{"arch": "preact_resnet", "model": "image embedding model", "dataset": "photos of plants and fungi (iNaturalist)", "train_examples": 90422, "image_size": 48, "crop_scale_min": 1, "horizontal_flip": true, "targets": ["order"], "num_classes": 54, "embedding_dim": 64, "norm": "layernorm", "activation": "relu", "padding_mode": "reflect", "depths": [2, 3, 3], "kernel_size": 3, "stem": "deep", "avg_pool_shortcut": false, "widths": [64, 112, 192], "am_softmax_margin": 0.3, "am_softmax_scale": 16, "init": "torch_default", "residual_init": "scaled_by_depth", "optimizer": "ademamix", "lr": 0.0007, "beta1": 0.9, "beta2": 0.999, "eps": 1e-10, "beta3": 0.999, "alpha": 2, "grad_clip": 3.0, "ema_decay": 0.99, "steps": 10400, "batch_size": 256, "epochs": 29.4, "lr_schedule": "constant", "warmup_steps": 520, "weight_decay": 0.3}
Rows from block 5, named by matrix and row number. Rows with one number belong to one channel. Each number is 500 + 50 x the weight over its row's rms, rounded and kept within 0 to 999. All counts start at 0. Numbers have three digits each. After the name is the row's rms in percent of the matrix's.
# convs0: first 3x3 conv, stride 2 (model.blocks.5.convs.0.weight, 192x112x3x3), inputs 42-48, a 3x3 kernel for each
# convs1: second 3x3 conv (model.blocks.5.convs.1.weight, 192x192x3x3, transposed), outputs 42-48, a 3x3 kernel for each
convs0.68 096:509511467559529520541516437408422452462406452501442516472484514471369429474419409460501480439461464527571540428458443458463389417448401509559530507618503438491457525473479513512515413440369
convs0.69 092:474561545483489433409419409532504507533519507476477428576540573513519550464468484569511509472417458361437415492453471506515452534575526439445504531533551474503544547580562493502495461492501
convs0.70 102:402438536349519531392495528477429347511556371466469393456426499448483493452435515425491579375526552317449599508551534504496516556497520501477513580478506512485540517512552451536581468535569
convs0.71 090:497470547466511522442480518553550473553543480500522470585504442588494443583493472566538429559474471539470427498478622487485538512516613432408444478445484509448573485484557573545507617469480
convs0.72 104:547560587510581563455471490528537521544491508520530527504534487509489475469533429453426469439411448563518517440451448481493499451526512436452425449522466540520537532578570489548566390484470
convs0.73 104:578510517545505489471463446530540524508527524538525537525524529563578561574555583455503481512535524573595581524513532550522507434490424463496524545505552500497527561564494527501445506463456
convs0.74 074:484518536493518561556622613453492518477528538509533516409427442411444485424438487478482542490466532473438513605513550556532498526492495501531499492438502546525545461479549522467498538493581
convs0.75 102:461461444494488517517554466437478504458442545466544506523522536515540553518524555508484529566532562543521558474453443535483514405392449421488419457523437427520506397481442416471468406446419
convs0.76 091:577581564539520526602567554389453432485422439509495449493513521528537537550549557498517486524512509544519523442443485463500498462518474550510484502493448456420407537588505529522507479536483
convs0.77 092:529446450632554524527527514538523515443500455482526554521478487511478483508500473557548525608558572610586575517418422487424440504407388470489499488458507432507520433489492488484497552524568
convs0.78 105:526400464597468500598528514515507476524507475525535540523577505590538490529549501512533524509490501579501516586466573500442463440425468519522547484512565526558525625561541493501519441429434
convs0.79 099:465513476493469494485390432497502568470470442482497521547496474494451457540499450513436455535521495555598482479557498541489586453471476531482465542514490542575544475502509449452449514489462
convs0.80 098:434489479469451536428415494455499543468413467453515522487481499395407454408432487519514489516569517511525506443391523493494572519492529430423443467468439484473455546498486533503505527508518
convs0.81 099:466525556367413527460437465552444441438427457549470497402498492468482497498476535401464577470467554479499547650539544505519414525485533464443428515484468527525458593555555561492533577576522
convs0.82 091:459449410474464529471496394450444453454419436403392465405430423459417467372365402512518504466496457474459474512494500525470518478492495501468462473452490512550536554518528535513505569534543
convs0.83 075:504512505491464470496482475536566501524559543521506486523494524508547500528489501534552543552552551510506477424408484415468482522486524512471508521461463533541560442470405440455420394455404
convs0.84 105:555511515463542467455512458497553527487505530472494427469482475425470462443466353456423442476500461484433491442414481450491482535536515524483514521569565544560574493499493548560558506531543
convs0.85 072:499451565427429507398371491553567602534534544515560553533529552513489532520553535519488448533483468489465438513537516544543533566565543569540487521515552529528527407426360420408391494454497
convs0.86 119:510514539514558539524546577517483513480502495501500528519509538552566568536542574525522550542556602571574612584507551518539484502454486577569567586547567562562562423454500416493451474503524
convs0.87 097:486555521514427559377331408546550528485469506522481533458523458483450456413349451451437501460479516481503549551492513517562501540494519495449509516476504570548550558527495549554491538515448
convs0.88 102:552519453589530409578513411360429570396505593405437547515464486497499503491475471593497418557491386573460412526526531536544492516470530442543485415516574423443498495463445534514511504477444
convs0.89 102:550566567513546536526550525546515499516527526482431524549544561481502497368367424463427471494430448521527542510461504543525541514502548526524497521519506453493476497498471465405485415408441
convs0.90 107:528523493512499482367460461545520501429543496461488504527528542485521502498562545488488494503517522544540541654552561559531488574555512493518505536487515500537504341409409330401428319389486
convs0.91 093:512508492406409433460465478518540495494503551427412423469508522469433482490464453520479529503510512539489507457436517467494483473524536473493528475537539501484502560542510508517495482483463
convs0.92 076:418446457458536524438443529466456453467512476515534524450443469553501479529487470519469496508512481465415448557548543560572538537554532497533529469463484490479498483497519451494475512501530
convs0.93 095:452510461508539490494522421524547487579490517499432427564556510513511491510483418605554562525444418508422289510606506483501469599547606455426506437500546503466547505506392505424339489455423
convs0.94 096:471453451530505501542486467495510488439464438510559485494496502457506499482507478494474498505447522470421460435356425452477451464478434515534540461508476448495474344458435417507435563550476
convs0.95 093:392470343529490458390439367514538508490505470510504518510516501506542485570523519448408418489499461515510473497517486507508493498539567501502525457505466462485479489402330473406373399438320
convs0.96 103:544493515470537470557536507471474451434487470469497543531505445536484466561503506528533450511483473409497417536499533563502505576507509543536511525527566464454518501459450562466404595496422
convs0.97 102:543531518525515489538554512430324421394488432376327324488484385441445394440466418514507471515478490534524506486537556500518562523537540424449486443547519468546480506469496519487505520529505
convs0.98 102:484380551494463541492450519503505542463482497479468545471493547452485451516512505465508482497501466557565513457512528566558615470528540501523500496481529434372451476474489493456522492483503
convs0.99 091:551480447538377495573515478541565509522500559481512522502536494473491493528464490459463444523527521531479514506465467569392493503418484547549590512559491422561496453506482448451460507536526
convs0.100 080:461448449419513430484493446511511470469463479452431430539487468460459465413431384552550528448542475486521533403465455456576527450505449448476502488480519531501507539570585588621618632656670
convs0.101 106:397466511451471496440513487466463411478449457501512455507471460562558509557579526462496578408446533345377501476427583477460539499481541534468515500452459565517527525495474486519434498491412
convs0.102 097:400329308473406392625546519512498542535522524556543536500478466524509484567554529515461414529409404490447349542458501551480550499528558559551524542591573494515522453435389461485412457402344
convs0.103 097:557561442517587465506573489497482510471454496528488504496472545514469546521575527385388523366370450459507537528560501525521513537525523454531507512548526496494593571544550612581554587522522
convs0.104 097:505449476477406479511451493531512540516505523550501514525518535499479501515522519470476418478495433570584517580592592552615598565580576495498579510534580526522542557545554567534572534511558
convs0.105 096:463560501525610557519547522504457471481391412531440462488564499429406413401460350477480557434410446517546514481478479496464492434535467444430388420496445429456448512528521509539576398458428
convs0.106 129:524515470491518500506540559514501529497514518496526502541535566555575571525575561543532518510530525519545569569507497480457422560527496538525555500547505498527497388456462433462463434462466
convs0.107 097:546500487556493415543507428460506554471497547508536583505509547438488517450483564469366392510487444445452488422503497408483468488514540386452444455474524466432490519506502467476568458498612
convs0.108 104:492467484476485420425484431453481497457579548488516519523501514492536459536498475480454488497487433464449374581570554526559500589546519536514450510466428512470389404425441338419508341450514
convs0.109 138:550519495524536513564586589526517520524529514537575533529534558555569561517544519581558585547557583532549577599538514500461443533564481550562604533567556536554549409484525405472486421447485
convs0.110 100:436487536458471469522545478517514537516480509480485489418439521492483550439522549445500447416463421469508479485568497594529495566530539459458529614521502619556582490447343513511459547497449
convs0.111 085:458471450479386455442463494535470463498422446545551507528453474498463530556516548523525503480524428458488500469527490484540514474534473427532563432566538514540493528530493508522459508530497
convs0.112 100:408463411478512519509523493582526501514517487425469443531520509535507543454436474553570562443461486454447447451457536479508476506534575442444469416497461488518445621578546504473483503526457
convs0.113 095:490485475421415419360434438535502501502491501479445457605561555479453469457432452530520532474458508425431422472504478537547497511462478418434387432482416432474475471445428475389406456395376
convs0.114 088:406434388404467427405423450475479507434497449541511547467495458504477462493499446468473505489542492473447470414495521388496454478479499576570538525521500519482464464447451520476465556543517
convs0.115 103:528505464557552512566565566543528538440542533487491494516525542552585559489570556559549525533505522501542535552508493505495441554520489494507571507515518564555546379485512406486496448506535
convs0.116 097:480454441431395445479436493462438484484477455507546513471469480469492448506445515518561524521545501470503462458537419494460474422486443429448422453401451456413457497508522492483524484480530
convs0.117 099:482410475567472501593514469427439479445520440520421508361411424351394415440401407501512519530538540509553572414440421454451401453485423575564555534489614555546566547478483560513468546498511
convs0.118 067:504450584499460472472375511525485576568571602597638629457451501488457539492578551448425455464438440442380420496458474451423441514513522514569496527577559477505538533512432498484444525470500
convs0.119 094:538527539502449489494472486422398424459484539472469520468467459436448469431402411445436497462468508523535548457546474443514479402509453519524540480515520379409487489494545469469536460478537
convs0.120 099:479550514463484525476510464575489552518520521540527524462461494515506523495533490480462474476468526491498548549529557543503558555563572458414474439481417481502444433516536376518443414483452
convs0.121 092:452426407517413473517500557564525513528509477500515535479485467498473490490486503541527552535544546503515514409349387468471479473463469547539501480471485523515491515508474524500508492520538
convs0.122 104:541460479560491482490524548507533526461506503466473529514497532550580588534558545550539519574539562566579559535478461517455438503484465499497613530452548541510556393485508424517448492531474
convs0.123 103:569572558546574610524510544527460432498487465522465455529507496516445466530501479518477538504507540457478508419453470402466436512503533456544517498502456449489437508505503476473466482524542
convs0.124 092:500461456506523492490453462528549505533510535543547525486511468547540542495549509454481472517519541418456477611597579587583599534573548537564505547509530514519489607586555533512520551531510
convs0.125 099:469443524489434478436401456528504527500487527512490469488499474436450437434451425529545512552517525524515461477421411404417290443507461439553486528527531475492496380367386475516469518532533
convs0.126 098:493444499502521493388446441495540508445488499438450487576529489522533495504488476591527467527501453561503474508536477529515517458443403498480516429438454420411481488514584506491519474522540
convs0.127 096:476359545470452463440418515501501503483560462508474478531488468519413459476433433489472461471397455491448387567493583535477559557484611494490503524482515483475537519518580497508467466471471
convs0.128 103:440382438408433469504536594443510529473398482523473503487490564438485526539481538472470410521534480504546502478507520529488499397385417511540505488504492508460501404439516467487523479518518
convs0.129 098:460510514455508497418464440499504426537487457499523473488490472495509465517479468406492498425562521461529499498458490459506479456446515569464498542497479528429494539514600463467584511519633
convs0.130 106:504484527532544517549489543511503469498499436469444466527504466517516484443453432515437517512485504542508522533533498479528505569578532405545535478534512439543521535544506568554538596579566
convs0.131 100:553555562444463508512499493516542505482471485555532527488536512520532497540571545437424424437480445456469402436402472442473493434454480419338378466467481503509494588590588537563562531566554
convs0.132 104:516456502494512515513543540554532545517523507523519553558532556557584557599578580459497478490519523513528533570524523552495481485472460500528516451406443417470452500557536512508413483422433
convs0.133 102:403469410482534524542535517522509461453452458531532475502416507484460525589542548505457486517498506561550585518528585483461481583615542518546516515536520515504538487466388485491470490491466
convs0.134 107:532479460527450474507437452519525535452519444507471471514495497495503509517464463424407398482514504544585567550580523552445474519448410468498545545426550516531545508481528435408538473507588
convs0.135 096:594438467526442429363434414454440448453406533467464480477494501418485510484416525509464535451524566402473543476454385470445492560540478567550522538591449453543456516504487438474483554475536
convs0.136 109:493472465548475427442501517492519516523522503487466506409508558484525553459486602440519588453513585459480599534512552453470431543526546534509422503543432566527393477441494431483520461495547
convs0.137 101:483511524479468527421451497384376352377424401404389356577567520457492466415408444543518514544504548463454513497502515446516501496545480438526512543548548468531526435481548507513550465504489
convs0.138 097:395408415524467489375366412527600541562519509438484459514549555509535502448462444469459464442469482507492499448484395565513522415494463491440476478535481459517457536460489556548569525556592
convs0.139 095:435457397471444578466520514519466427474518447491475516534402432501522512471508528480403548427423510487430491493400452462497448508472489464447422422431363469524439453447482499474450487489359
convs0.140 091:608530544578514557540484498493419484490421409456398438488502488520474505479494495530549521533529527548557555536529565451453532423409430484494468433438444419421412574552582577539604561563666
convs0.141 093:436409472460429419515492539524558492463521508538530513498524462511554550490517511508498471513459507500468522642510472622504560541500421518497566500530496466499439487505587428478497457486507
convs0.142 104:503460472543519493554513545583574561500503471493459515537485550494496445458450416497461465516510539556535550538507571564538526574537540480507557541495556588594628449531517423553540514559522
convs0.143 097:513501479493521486489460478462524498440445531454438438554579521467453465406470419517523528489451463377367380450532456511559459575507490445462510506563515467455517493493551454455463444496473
convs0.144 095:352480476330404499444442480546523506466525551500530523477493535449467473522494518418388431517484457556489524534421590360433490514474502549520421535440393530436300440471472419440530483522554
convs0.145 099:511472497469540545481485568444505522502473510502500500493456476484480489475417466567508420511444451553468457477499528488542552547552541508484488491486532476482548565496596502490498591493535
convs0.146 117:530517510488492460481528521491478491516511557505533511507490549532549565513574573537589586494514544519560592554509489479494424507513494614579599581609600582572556425467515406479468454479514
convs0.147 094:427496455416442465433400415510513503515539520520566577472438401444496451476476465565529516540522529528503508524512485499529476468490468489512516495497449427435466373400416504487448541571568
convs0.148 095:504568512481464484585533532469462527490538469561552524449485459497525502540562527453454427496460407512470423343364314393395443364396414507513464557498533494504488491515488501536490497534492
convs0.149 093:476456385545543532584612557484513483510481520500420488472490454519495484448389415556525579533515521409400430527586505471526495416386430541526521470522455529500514508466438511428400491458398
convs0.150 097:511500555527478478439461478487516451517572518548571536492608511503592524560633570456496508439481468476479506620590587578605526545453467577519503551532516560572513573531539542512520469486522
convs0.151 096:505511492541577575586583576422448486468466484487523484506496502478501497467496473594602587496536475447479434412435379486522457442431486467443507554550586495456515571504491528502559582579618
convs0.152 097:456443500538461556560515539461547521482485498480485511422435439456510450466528495530515469553546475583577525485593506494487557372440384563516545517472503483445455439491538455465504404405487
convs0.153 110:558517474542457484523500479436558538495520459411526493447529588490554566449497565437462519466483528490508547501531565475494509490434482518447446510508480493481434519554525517505471495474482
convs0.154 096:488516448573556458532554440478383507344389459365335477535492458487490385421439369505493496498459468511445501574498575466432476398464508511537535506537580534453509513486477544544525542508497
convs0.155 089:564592538554534517536542540466436484496456489542542554516539505445523477447494443487454505435428474436364477425456478466460458480421472514499521481437467438459507565519529569477459444419417
convs0.156 105:527471511472460487511506505472500492496520480443537504504507488500510466526466479522507504552523520505498511489522418484454435446483389508457412541463421513461504496499495501486487511480512
convs0.157 096:527606479483538425493537492529492506471448436476466451534412522506477447514421493581526574526505529508492535410375406459461454508489485477511512540528550531562518469562551491585541563609549
convs0.158 082:463426451436467520491512529460499548518528551520532549496514542538553548567553557487518436516515511516485486561491476587541548564568516641572548564551520595598491438434407412435447453443412
convs0.159 101:559496560501571554445566539466476496486513468465462488374432433427424415412429410452502501504505537495526485518416419509442478526410499564507534557451540576557542547488542469501489489459497
convs0.160 103:533535570531533541524495558524486517513529473522487510471485524470528431458459488525494546481502509532533524413524492507478591536530546449470463584535591559557608503534508432491474512504496
convs0.161 095:457493502559555570556547590499532506470500501490495549423471459500506505539631618456427459513491502513497496382412393443486460448459417488538503451536465432510381346370371471462459477479463
convs0.162 096:505518530551597590540589588448467450539487541540554554454433428495423468550563556433502530427373421478414450506551495481507512452443457532531487517567519562547545515548506518457496481482513
convs0.163 111:429499445474462447503446419409343441440379401417371415528523525451505460466460421505529512507514501516509478481485507445518483468501502511519463465497441474501487523530542531533544515493475
convs0.164 098:464482391411472485423501517417468525387423352477453494456521514496497519577555566516506491501554528531568550559484531510441451502479388480531480502560526513497487458437514492532562435487516
convs1.68 105:514541534558513564513468533454503506508496513475482528519532510506493478503495481548522565475480508519517553615638546467489428498482484505504508510528504477481461513526493450433436409370408
convs1.69 094:561475486585527553598542560536513475536523473500528529515535524480514488455472449521525514481421474432436453367412427469511447485554472502516578484522490538536563513460478459465468460461488
convs1.70 098:505507504537529543552470495461498462504527485488533501558546482561563476531505434456477460500482474472469469531557548513565590546587527462482492535512528470504541507517538491501504433528467
convs1.71 087:553495522578522542580492513328419457373472462389485487506527541563534509566497505507541468542500465495497476514554485530523580618524524396517557438548538420517515425499500448534535466524514
convs1.72 115:468484524491504520533526579449467467491469439497489525463527479489508532497533521549506483588499485598534544489583386478498392411430455479492533522481490465493533534483534498445501495459486
convs1.73 102:501529553492518532492548582532544563523533551485493498492436429510445474553479501517519442530562475578580543595566535490439417443423427476478473424450438385361362467518531452498531482524539
convs1.74 075:588578561584561527583573525539479395509469437479400395550575558526547553503556552490475506528510518505486501532584491548573513452520526522490480550516513519520524566549479543493450503437366
convs1.75 100:539526513485520531470524539428461482384397480443448467536520492530510490520486494520520516520507465498516467295263342375317344561493414555525514580534520498511500527509462544527519539512538
convs1.76 105:546532532542527523545543525499515533480502519477495512430422461403425476467484556465445464484502515498497510495475446501497448492467452510548531503525497508490464481487459456488469464460466
convs1.77 089:509511516494508527498493511536525554469523560451445548462469441475503486491504486482485503481492527492471509379392403391370411523520559612603603637634625628591593439473411454444424452544486
convs1.78 102:498508523492513555462475505471468452437464467466453419505518483463477468412436428521501513498473500518501497482469554531596609491500496459498517436447466440477508482509540515534581487517519
convs1.79 094:494520520488491491391443446524494514529487507531474495527592575448549570399463500560498511503471487529514498267278304305314270370338317523490498522465516534515540502514514520498529519515581
convs1.80 096:481493489472434450420472413499480497515493527577557576488465478499518497460507516527498549487500539522546580490482416466475405474444511480495446458506450471502450505481497500496494498508518
convs1.81 103:463485501499528519558557529630626546619630533597552503496529501467491489434447422539510578514566571506522605561521407500440462395345436512455479562445464545457482479488509517503479535501467
convs1.82 091:534526541559534539610580558446473459485548541514500436496506497502484490506491495526516497494459499424447420364315249354355312247260253482508517495526533528529531488446410504483438492446430
convs1.83 080:562542523522520501515513472501515523522515498517492498533524526538511521517531530536465461503508465518528511517566538489515516537572574450484498400412402403371383497544520538561550572549538
convs1.84 109:414373385386426383407347370564564578516508544503561537476495471479458462450451416483466525525463517531489510623590508572628499539523473535528571559557565544555572539587613518531571532538570
convs1.85 085:595526509555511468526487480446482470498517471512512497553552523547525515497476481595574564525489503479472488481556510530527543583595580499490509527524507485495488523534530562581577538544538
convs1.86 095:568550523582516508588537487528536527495490469441473469456465500423480501379413426539533490501491484500466477417435469489491513354417483591594585595561562592571550505473468490468468547540518
convs1.87 101:427476419482523496502505487515560477526487452472433431540552567505531533446487488545525561563538536519498526575572551477520528453545566511506511516474515498458491537584571556568586552546548
convs1.88 100:413475556416472539403493542552511470541534498502500476474566594513581586453547584419401465428472492468466494588564470590504519608513569505437468595574586577543490531499494456477459509447457
convs1.89 112:468476510539544607529502579521526545564566559525555557522503486540496484534505485518508542494506523469451505519530474434403399519523523466499472531577512519518472478488469496488482444451425
convs1.90 100:505528501430485476405426428451462470512490459529509426512484540497445482381349385591589633520539580498524566487502570480438430398439417477465407476443387560506446578572539556549531546513511
convs1.91 104:573560574585568618557562585463404372497484418493474494457490502412434468426459472492484547480541561470494574567511505554546491462528452478423438426424440462459512454484452422436400456455419
convs1.92 082:563538533560552551511493476507503503474495446449472454483475524505486517453443479502502564519514567512486523408489386421455350418411365525516545540558559530551559541503478536515526493507490
convs1.93 096:510542617502506569486484524565458460507445437510509497535534574493509519458499521546549508501520536521546560483435454529522478525527512478475436480469442480530474486489458447489469457451444
convs1.94 090:494492485488477483470465463535526516476489540471499540437475455430471464459500543522512483501506494507513473316290375245171314485328438498522483532534496486498449411416419515512547494528599
convs1.95 094:594598568599579565538535500485471472530520538512525566402402423441435421556547505421468463497510477471481499507440465451487446467481446485474469492499538505533571446438457510496448566524486
convs1.96 103:554493457583526533634580593475556481495556501441508499591533478641574478624566483510480491539470520508488532546618473554601533554528436413485535358455490301381429512486461480491485458461457
convs1.97 103:439451474467433505527504496549469452598549498561517493473463444457436409442402374573557574564537548512466480361335275391414429432528471469461449452470416430412477444455457429458485374421429
convs1.98 104:526496488435435432439404413423418412526481466610549562530471385525455382540479430480478455513525494421445443564592571576562535655682646462445500446482493465428419418484488478512556576584614
convs1.99 099:514538507476520520480505499544561490494533459489516476556511469534494437540514474570519494573576508495539484404491455467440420560526518507455473551496473498450450493519469599588575614583592
convs1.100 114:504491518483509526495494503497499500490479489490502498477500502480496509447458481545521551533485540547528539451515439440529427405480359517492503552534523526515506511503540510499534467467485
convs1.101 106:538524546483509531477516527558551529545563553493473433489566584399538547397455489508475534468486558487496577331407389298364434367446488519490452546468506522514499530540501567556551556531512
convs1.102 104:576515523554507508511464483426456452402447439404454411515497471502445467431432460504415498517473466534514536480516538536533594490432496553593607517492528436421470448454419484502498473510468
convs1.103 104:529503499480485505529477495553532523549525521517550494519491497528491473472493482539479540530481511513487531468475352521585491523568509473476478493495478462462475568545506505508456505473427
convs1.104 099:626526491567514458563481429519516507584559538601605579538568636499502540410439492535516542497491511459470497508466447522523447508563439572557571523509530533548552529542524483521501467502482
convs1.105 107:533540524540539593491459579459505502553555532521531554464524509506519511521515528504481500572509536572550584539614513504530402481434468500540554523583529501498515513505474468435437431444430
convs1.106 101:476478470521530518559588595493501525489501513476492515470458495449425519459461478502496527533510531539547557480463524437416524358360337475477471535513532554534547523509515551499509543503491
convs1.107 104:481521523505536531463517534324397303408390404362315327538564526458467430412519454509516542538525532560533564620625535627622549587604542590555531598542539606585555584558523537491501500494434
convs1.108 107:491498495475430481467443455487471477477507513484512512494540579546566560471527566509505580478498555541524574471517511625536486463490503474458430501489445546530490420454512438491562480481550
convs1.109 086:425458460485504503521503499530514513526511487533506484342343424328323406372384391490519483513504492505523532542512515468478469358368313489536530520558540564619608529532521542479490482466426
convs1.110 098:534492489513471475501461484483478426505499460503433443456494493480532533407465454528471497489518480470492497414523381476496465483559549540497501553540537527515525457486497467484483566519471
convs1.111 095:593519515576552519531504487373408412423486453470500498488482531480483518438456512494554599544540586508530554503485472477464431431475396532554577493510549476490522495465456497493506505535499
convs1.112 097:442425457520496537489467502522441354524497439510514457485524497470507523403415461524478481448441500445489521363282401454434429491452452522477447469446424464491507494462463468487486425444441
convs1.113 096:519473459487510458495465480439421421463463407446465414446411390458468406522455465597614562509521519433461417465524469568573577653580614484501542404487456448516489482510480536552542532535541
convs1.114 099:465499470487476466486482472557584584470499484465461481457483517525549568542571572491441481502503538521546557503493459474521463489518501429485495487535534502515494403469440443509507496486478
convs1.115 074:492570605446526579396472495484505481509491530515499515464476548477488552485481510484509535445513530438500507495496395419392388299220177456460477467485476489496495472439471480469531552545559
convs1.116 101:570513517538504510509466497539488455532497463541543536403407437449486482396423470491524534501502508445454479500378448453427430485476491475508509441470431405371337473437449523504540569565540
convs1.117 098:552537568533508559527522545501523528441472482492493513477434448506458449512493481536480514511488476450513496547573473478435501589629578521521514498503527508512492413409448477488479547539546
convs1.118 084:512512494537507507531546515344382378365411365343374332528496510501478489486509491493486531527490525495472518527583484539576524476528454490503516517530519488493495520522492510528486481514444
convs1.119 102:546525566544519559513491537435452455456438473510464510413421468413478499482479528518481464524491464558524482535505492558567518496521566543535558527513534480473454490449487454448440495415386
convs1.120 096:523553553501545523522548524511519513532539539522520503497540481454472409443431353484515512520533502557541511178115250203140282368405458499470495499487531478471495460471527460463485443464485
convs1.121 102:492492508481533515437461489451472441501518525563558545550527566541523577519517583553548537545530546532547544372430474320313394208250380507559572486511523492550495500518531520549509516507503
convs1.122 083:444437410449456432470468453521539611460482515427464501477435418518488493543538516510508491527529512585579552431380437433352339468388487450459431465471461463479512588579612532534547510528572
convs1.123 102:552503496536498530562525581544521517553537551481457446537532552511462469473492403583570541559573529516531502595565531511516490440451379460448451475417427504431436496469461567522498587520474
convs1.124 090:453509508561593595562583551450491532402416409387406389546541493532499525505540577508519454492467424487456432342290526338403434270332410366430376439492431453502451458493530433467501394427469
convs1.125 100:558546540515495483529522517493485478448521569437476500439424457442471474469489518481511471490459466512489496489470481310359394477368417538552552559579545543556511325336350427445405481489490
convs1.126 102:398460483452482488462496464491460504389457434351377391534475440550455433572455498489519557516552574468489494292377351380392359372312408465465452466475445472505459521519454480434412501421432
convs1.127 096:436474426412456477482493466513554535544561550573599598494482493519507520503498510542473429551485475513493503472525442478590554630636598510547529475525478505510473459522488487552523508547540
convs1.128 099:548554525543571539455475468532490474472424465460444440635582513592554489569480450503537508508517492513522490371314400373348286384276339493512562467493559447536623516471457546514499575550551
convs1.129 099:508528497535476477559464472369447503366436494343420508476486475527521466576548536434499548449495546465487523361427512440434546436488488429446506489498501499517490466519471502497451487541476
convs1.130 113:462468502429441474496479500520537548520530542519565537499502541498470482478444459492408431500448463549537537556541410526600476510531371543505537547534536511503514441462502381431425463488443
convs1.131 102:464442413451432435399359376472437474500451492489501513553535501546510478430395454451473583486505573483490545394398403412440475468498446442417440412407435450411434503500495466450452549513524
convs1.132 105:582605590553573561512565549475497499499514533470461501456447453434389409506432420536509505476493454506460438508526508408377386317296214476458470442451434413395379492499495486502512518541534
convs1.133 104:652637646626577581612561540502477451559512505535524493536507541488479494560541517480484478436465486392393400306349328334370392343391395610574587573540571558544576545551521501550515530526479
convs1.134 100:554587591502551561484543582384464500466500562444475480589571551540527495556541507551539572498525521499505512558605536459412367502369501504457422454429432458405388519504531502533561587550588
convs1.135 108:602621563514537500510509490521543534481531504460494484517505487544545504567566561546536510494484485374482425394345374332400382538380494492442396509453484498498438456482459516517522566536541
convs1.136 105:494469528506490556496478518497436361497530434519487487464548573443564560454529511458424514412429515463458539489418423454504369380465365567459448544455482547518482506511480475512473465443454
convs1.137 107:618590618595571586575527537426395425419449491488476519493529555501513532547554572485479473501519468534526483526521524581587569465486496516529551565578562548543510539504520487505482440436452
convs1.138 098:495481472521507477477447402487486511470528518449506516502435422449426434508495508599615575566603559532557528377398460534424452461450459494472494451483490347404416439470413480483436491482427
convs1.139 099:559486458544493459537448445493481460507506489500501491436452438462471443483492519565526523567490498435413469388346312418451392387416445443445407438488460448470504483502502415435472480452442
convs1.140 096:501495513495502518491506549480528511424505490464461426474521466497504494526564515504472467541557544504509463516531469440474391434393443548514535526504505504487452536557511519573504525537527
convs1.141 087:403395368462465479527501499460523518449470506438495493451426375524495448557537536468485476482487481515492507383306366413378369498550585412425377464478423517532464457502518427470502414401443
convs1.142 093:504557512484549520431491482467482498518513493520528510493478508538466443578490458507511522530531542480489497391244284380260279386308324485460447460441439447441469482499501455490494450455477
convs1.143 104:579546543536472486509492508575523494549548508541562532409471481400439429325388366520527451515528558541533539546475533522538500560544505571558538543493510537520486496466437479480491431446435
convs1.144 101:471423417493440392468419372530544627502500572516531549439540555540581582493541580435513510437467514443490502445449544472461482488480521449438491501495511540569542435486487470516543491527552
convs1.145 100:471492484489481506551476466442405442493472461526530508524510479515480451496450467512495495515492519516495526472526474489580545536573524422474472418489462430484447432491456395465431419440397
convs1.146 102:482475520455440480455471492486525498511534532525517475440447429419456457404451440511497541495493579515527611526556495434470474462534496511542519553550518568564553448461468501507458531526484
convs1.147 089:442435433463447442463497484526530520480526521542547568515452426547525515563564571478455469460492495382454421306441377309443370311309355575595580543582552527551514374383408468489488524528506
convs1.148 098:590566569531537535523536543514534503574517541553490465496465433441442457381364417528527534570533546551524550463460425479459442438461459471479477467483442375374390425427464486471490524537529
convs1.149 103:556513546513510526533490522540498509508522495485512521419450499430480443436469505576563537523507548522515550452430361561479537587556566486504469457512464412454429505467445524532493487465453
convs1.150 099:452469461475519507483497473518534529500542521471513469605594597563541580464491526567518518517496515544532555557550479472593494391471396497502526515513495483491484556573561550535522477493440
convs1.151 103:504516529560544553581542581581535505523507507591547532530536449510423430496434481484501494470543577515551545407350394331471422409399462433426425413426394450444434558563546511569526492538504
convs1.152 101:474468479450459462430443484515532510497515481484482477453512513429497460364407385551561509496473447506510473315293318449369306431385318527477512511455475543510518553511564494487590499522614
convs1.153 104:520505503532537524533520533557500405557505442569488460487551510461558570465520511566546530524518551510562577415451419391430361390455490534438437570426446608540465543505489542494472535500452
convs1.154 103:514502498509510510478511515427460457442443468465448466472510533524530557536548580496489517546548568561539582545536463421475434479460527419433438406436486394407416477529531457459459482444490
convs1.155 098:477489497514517514505486488482495487430431444455459479456415451473489504506538540501471470531498485555509499491481451515456459481420485571593577529537515585591501531494475466465442499481460
convs1.156 103:483475500472498513484493520452431422472448423420452440513516516556565537443436464517521534513487516476449510465409379439405373428394357417418387423412338398346330497453472536531552574557543
convs1.157 106:516562570550563581547572572482509514522530536493517478471473507449488505430420446423439443471486523434427421404412355354427413373413411518501474504471473524521521432425425465432407475424411
convs1.158 093:599546513565548497521496461512537476498511483497478429531547503520516502437438447556494553513489516529470521569635574577557587564564518513500525501502485477465465492510486559567593537536535
convs1.159 103:482497497524494532567555581452546508428486491456419463464472460455445504506539562490489555540454560542550592570573536452453473375381429491499521507521503462431451486526489516499469494512437
convs1.160 099:514560569554583564536533456542537541535506522535521510510540541523541521496548531512470459494477456526498487481469507369359361414417408565564549558529535517519552475515480384457452398438410
convs1.161 099:470496528431450495438448487533531568483488520419417467426449444434443456379393395482488476493515493454482442541534488563444504562370436477453448497503454553553483480485491512502524533528545
convs1.162 109:493472496495449501532522548550540544510511491500503492391381365425425417382417370523541487508530505502514478553487463567506439495464519497549581498515523486512533568558556550540553515522543
convs1.163 109:595589574579554542546500466482441431549515491576539499522547602513529583504515581444415504476485538470475565533444407430447438466488493507512528455440413427383329487489499472464475480474481
convs1.164 106:555497477555506470562536524509520486461527481450473470515591499474535568477524558462491464459508485416469380575612530438514560422412545508526576448446510403396441477505474520509499556527496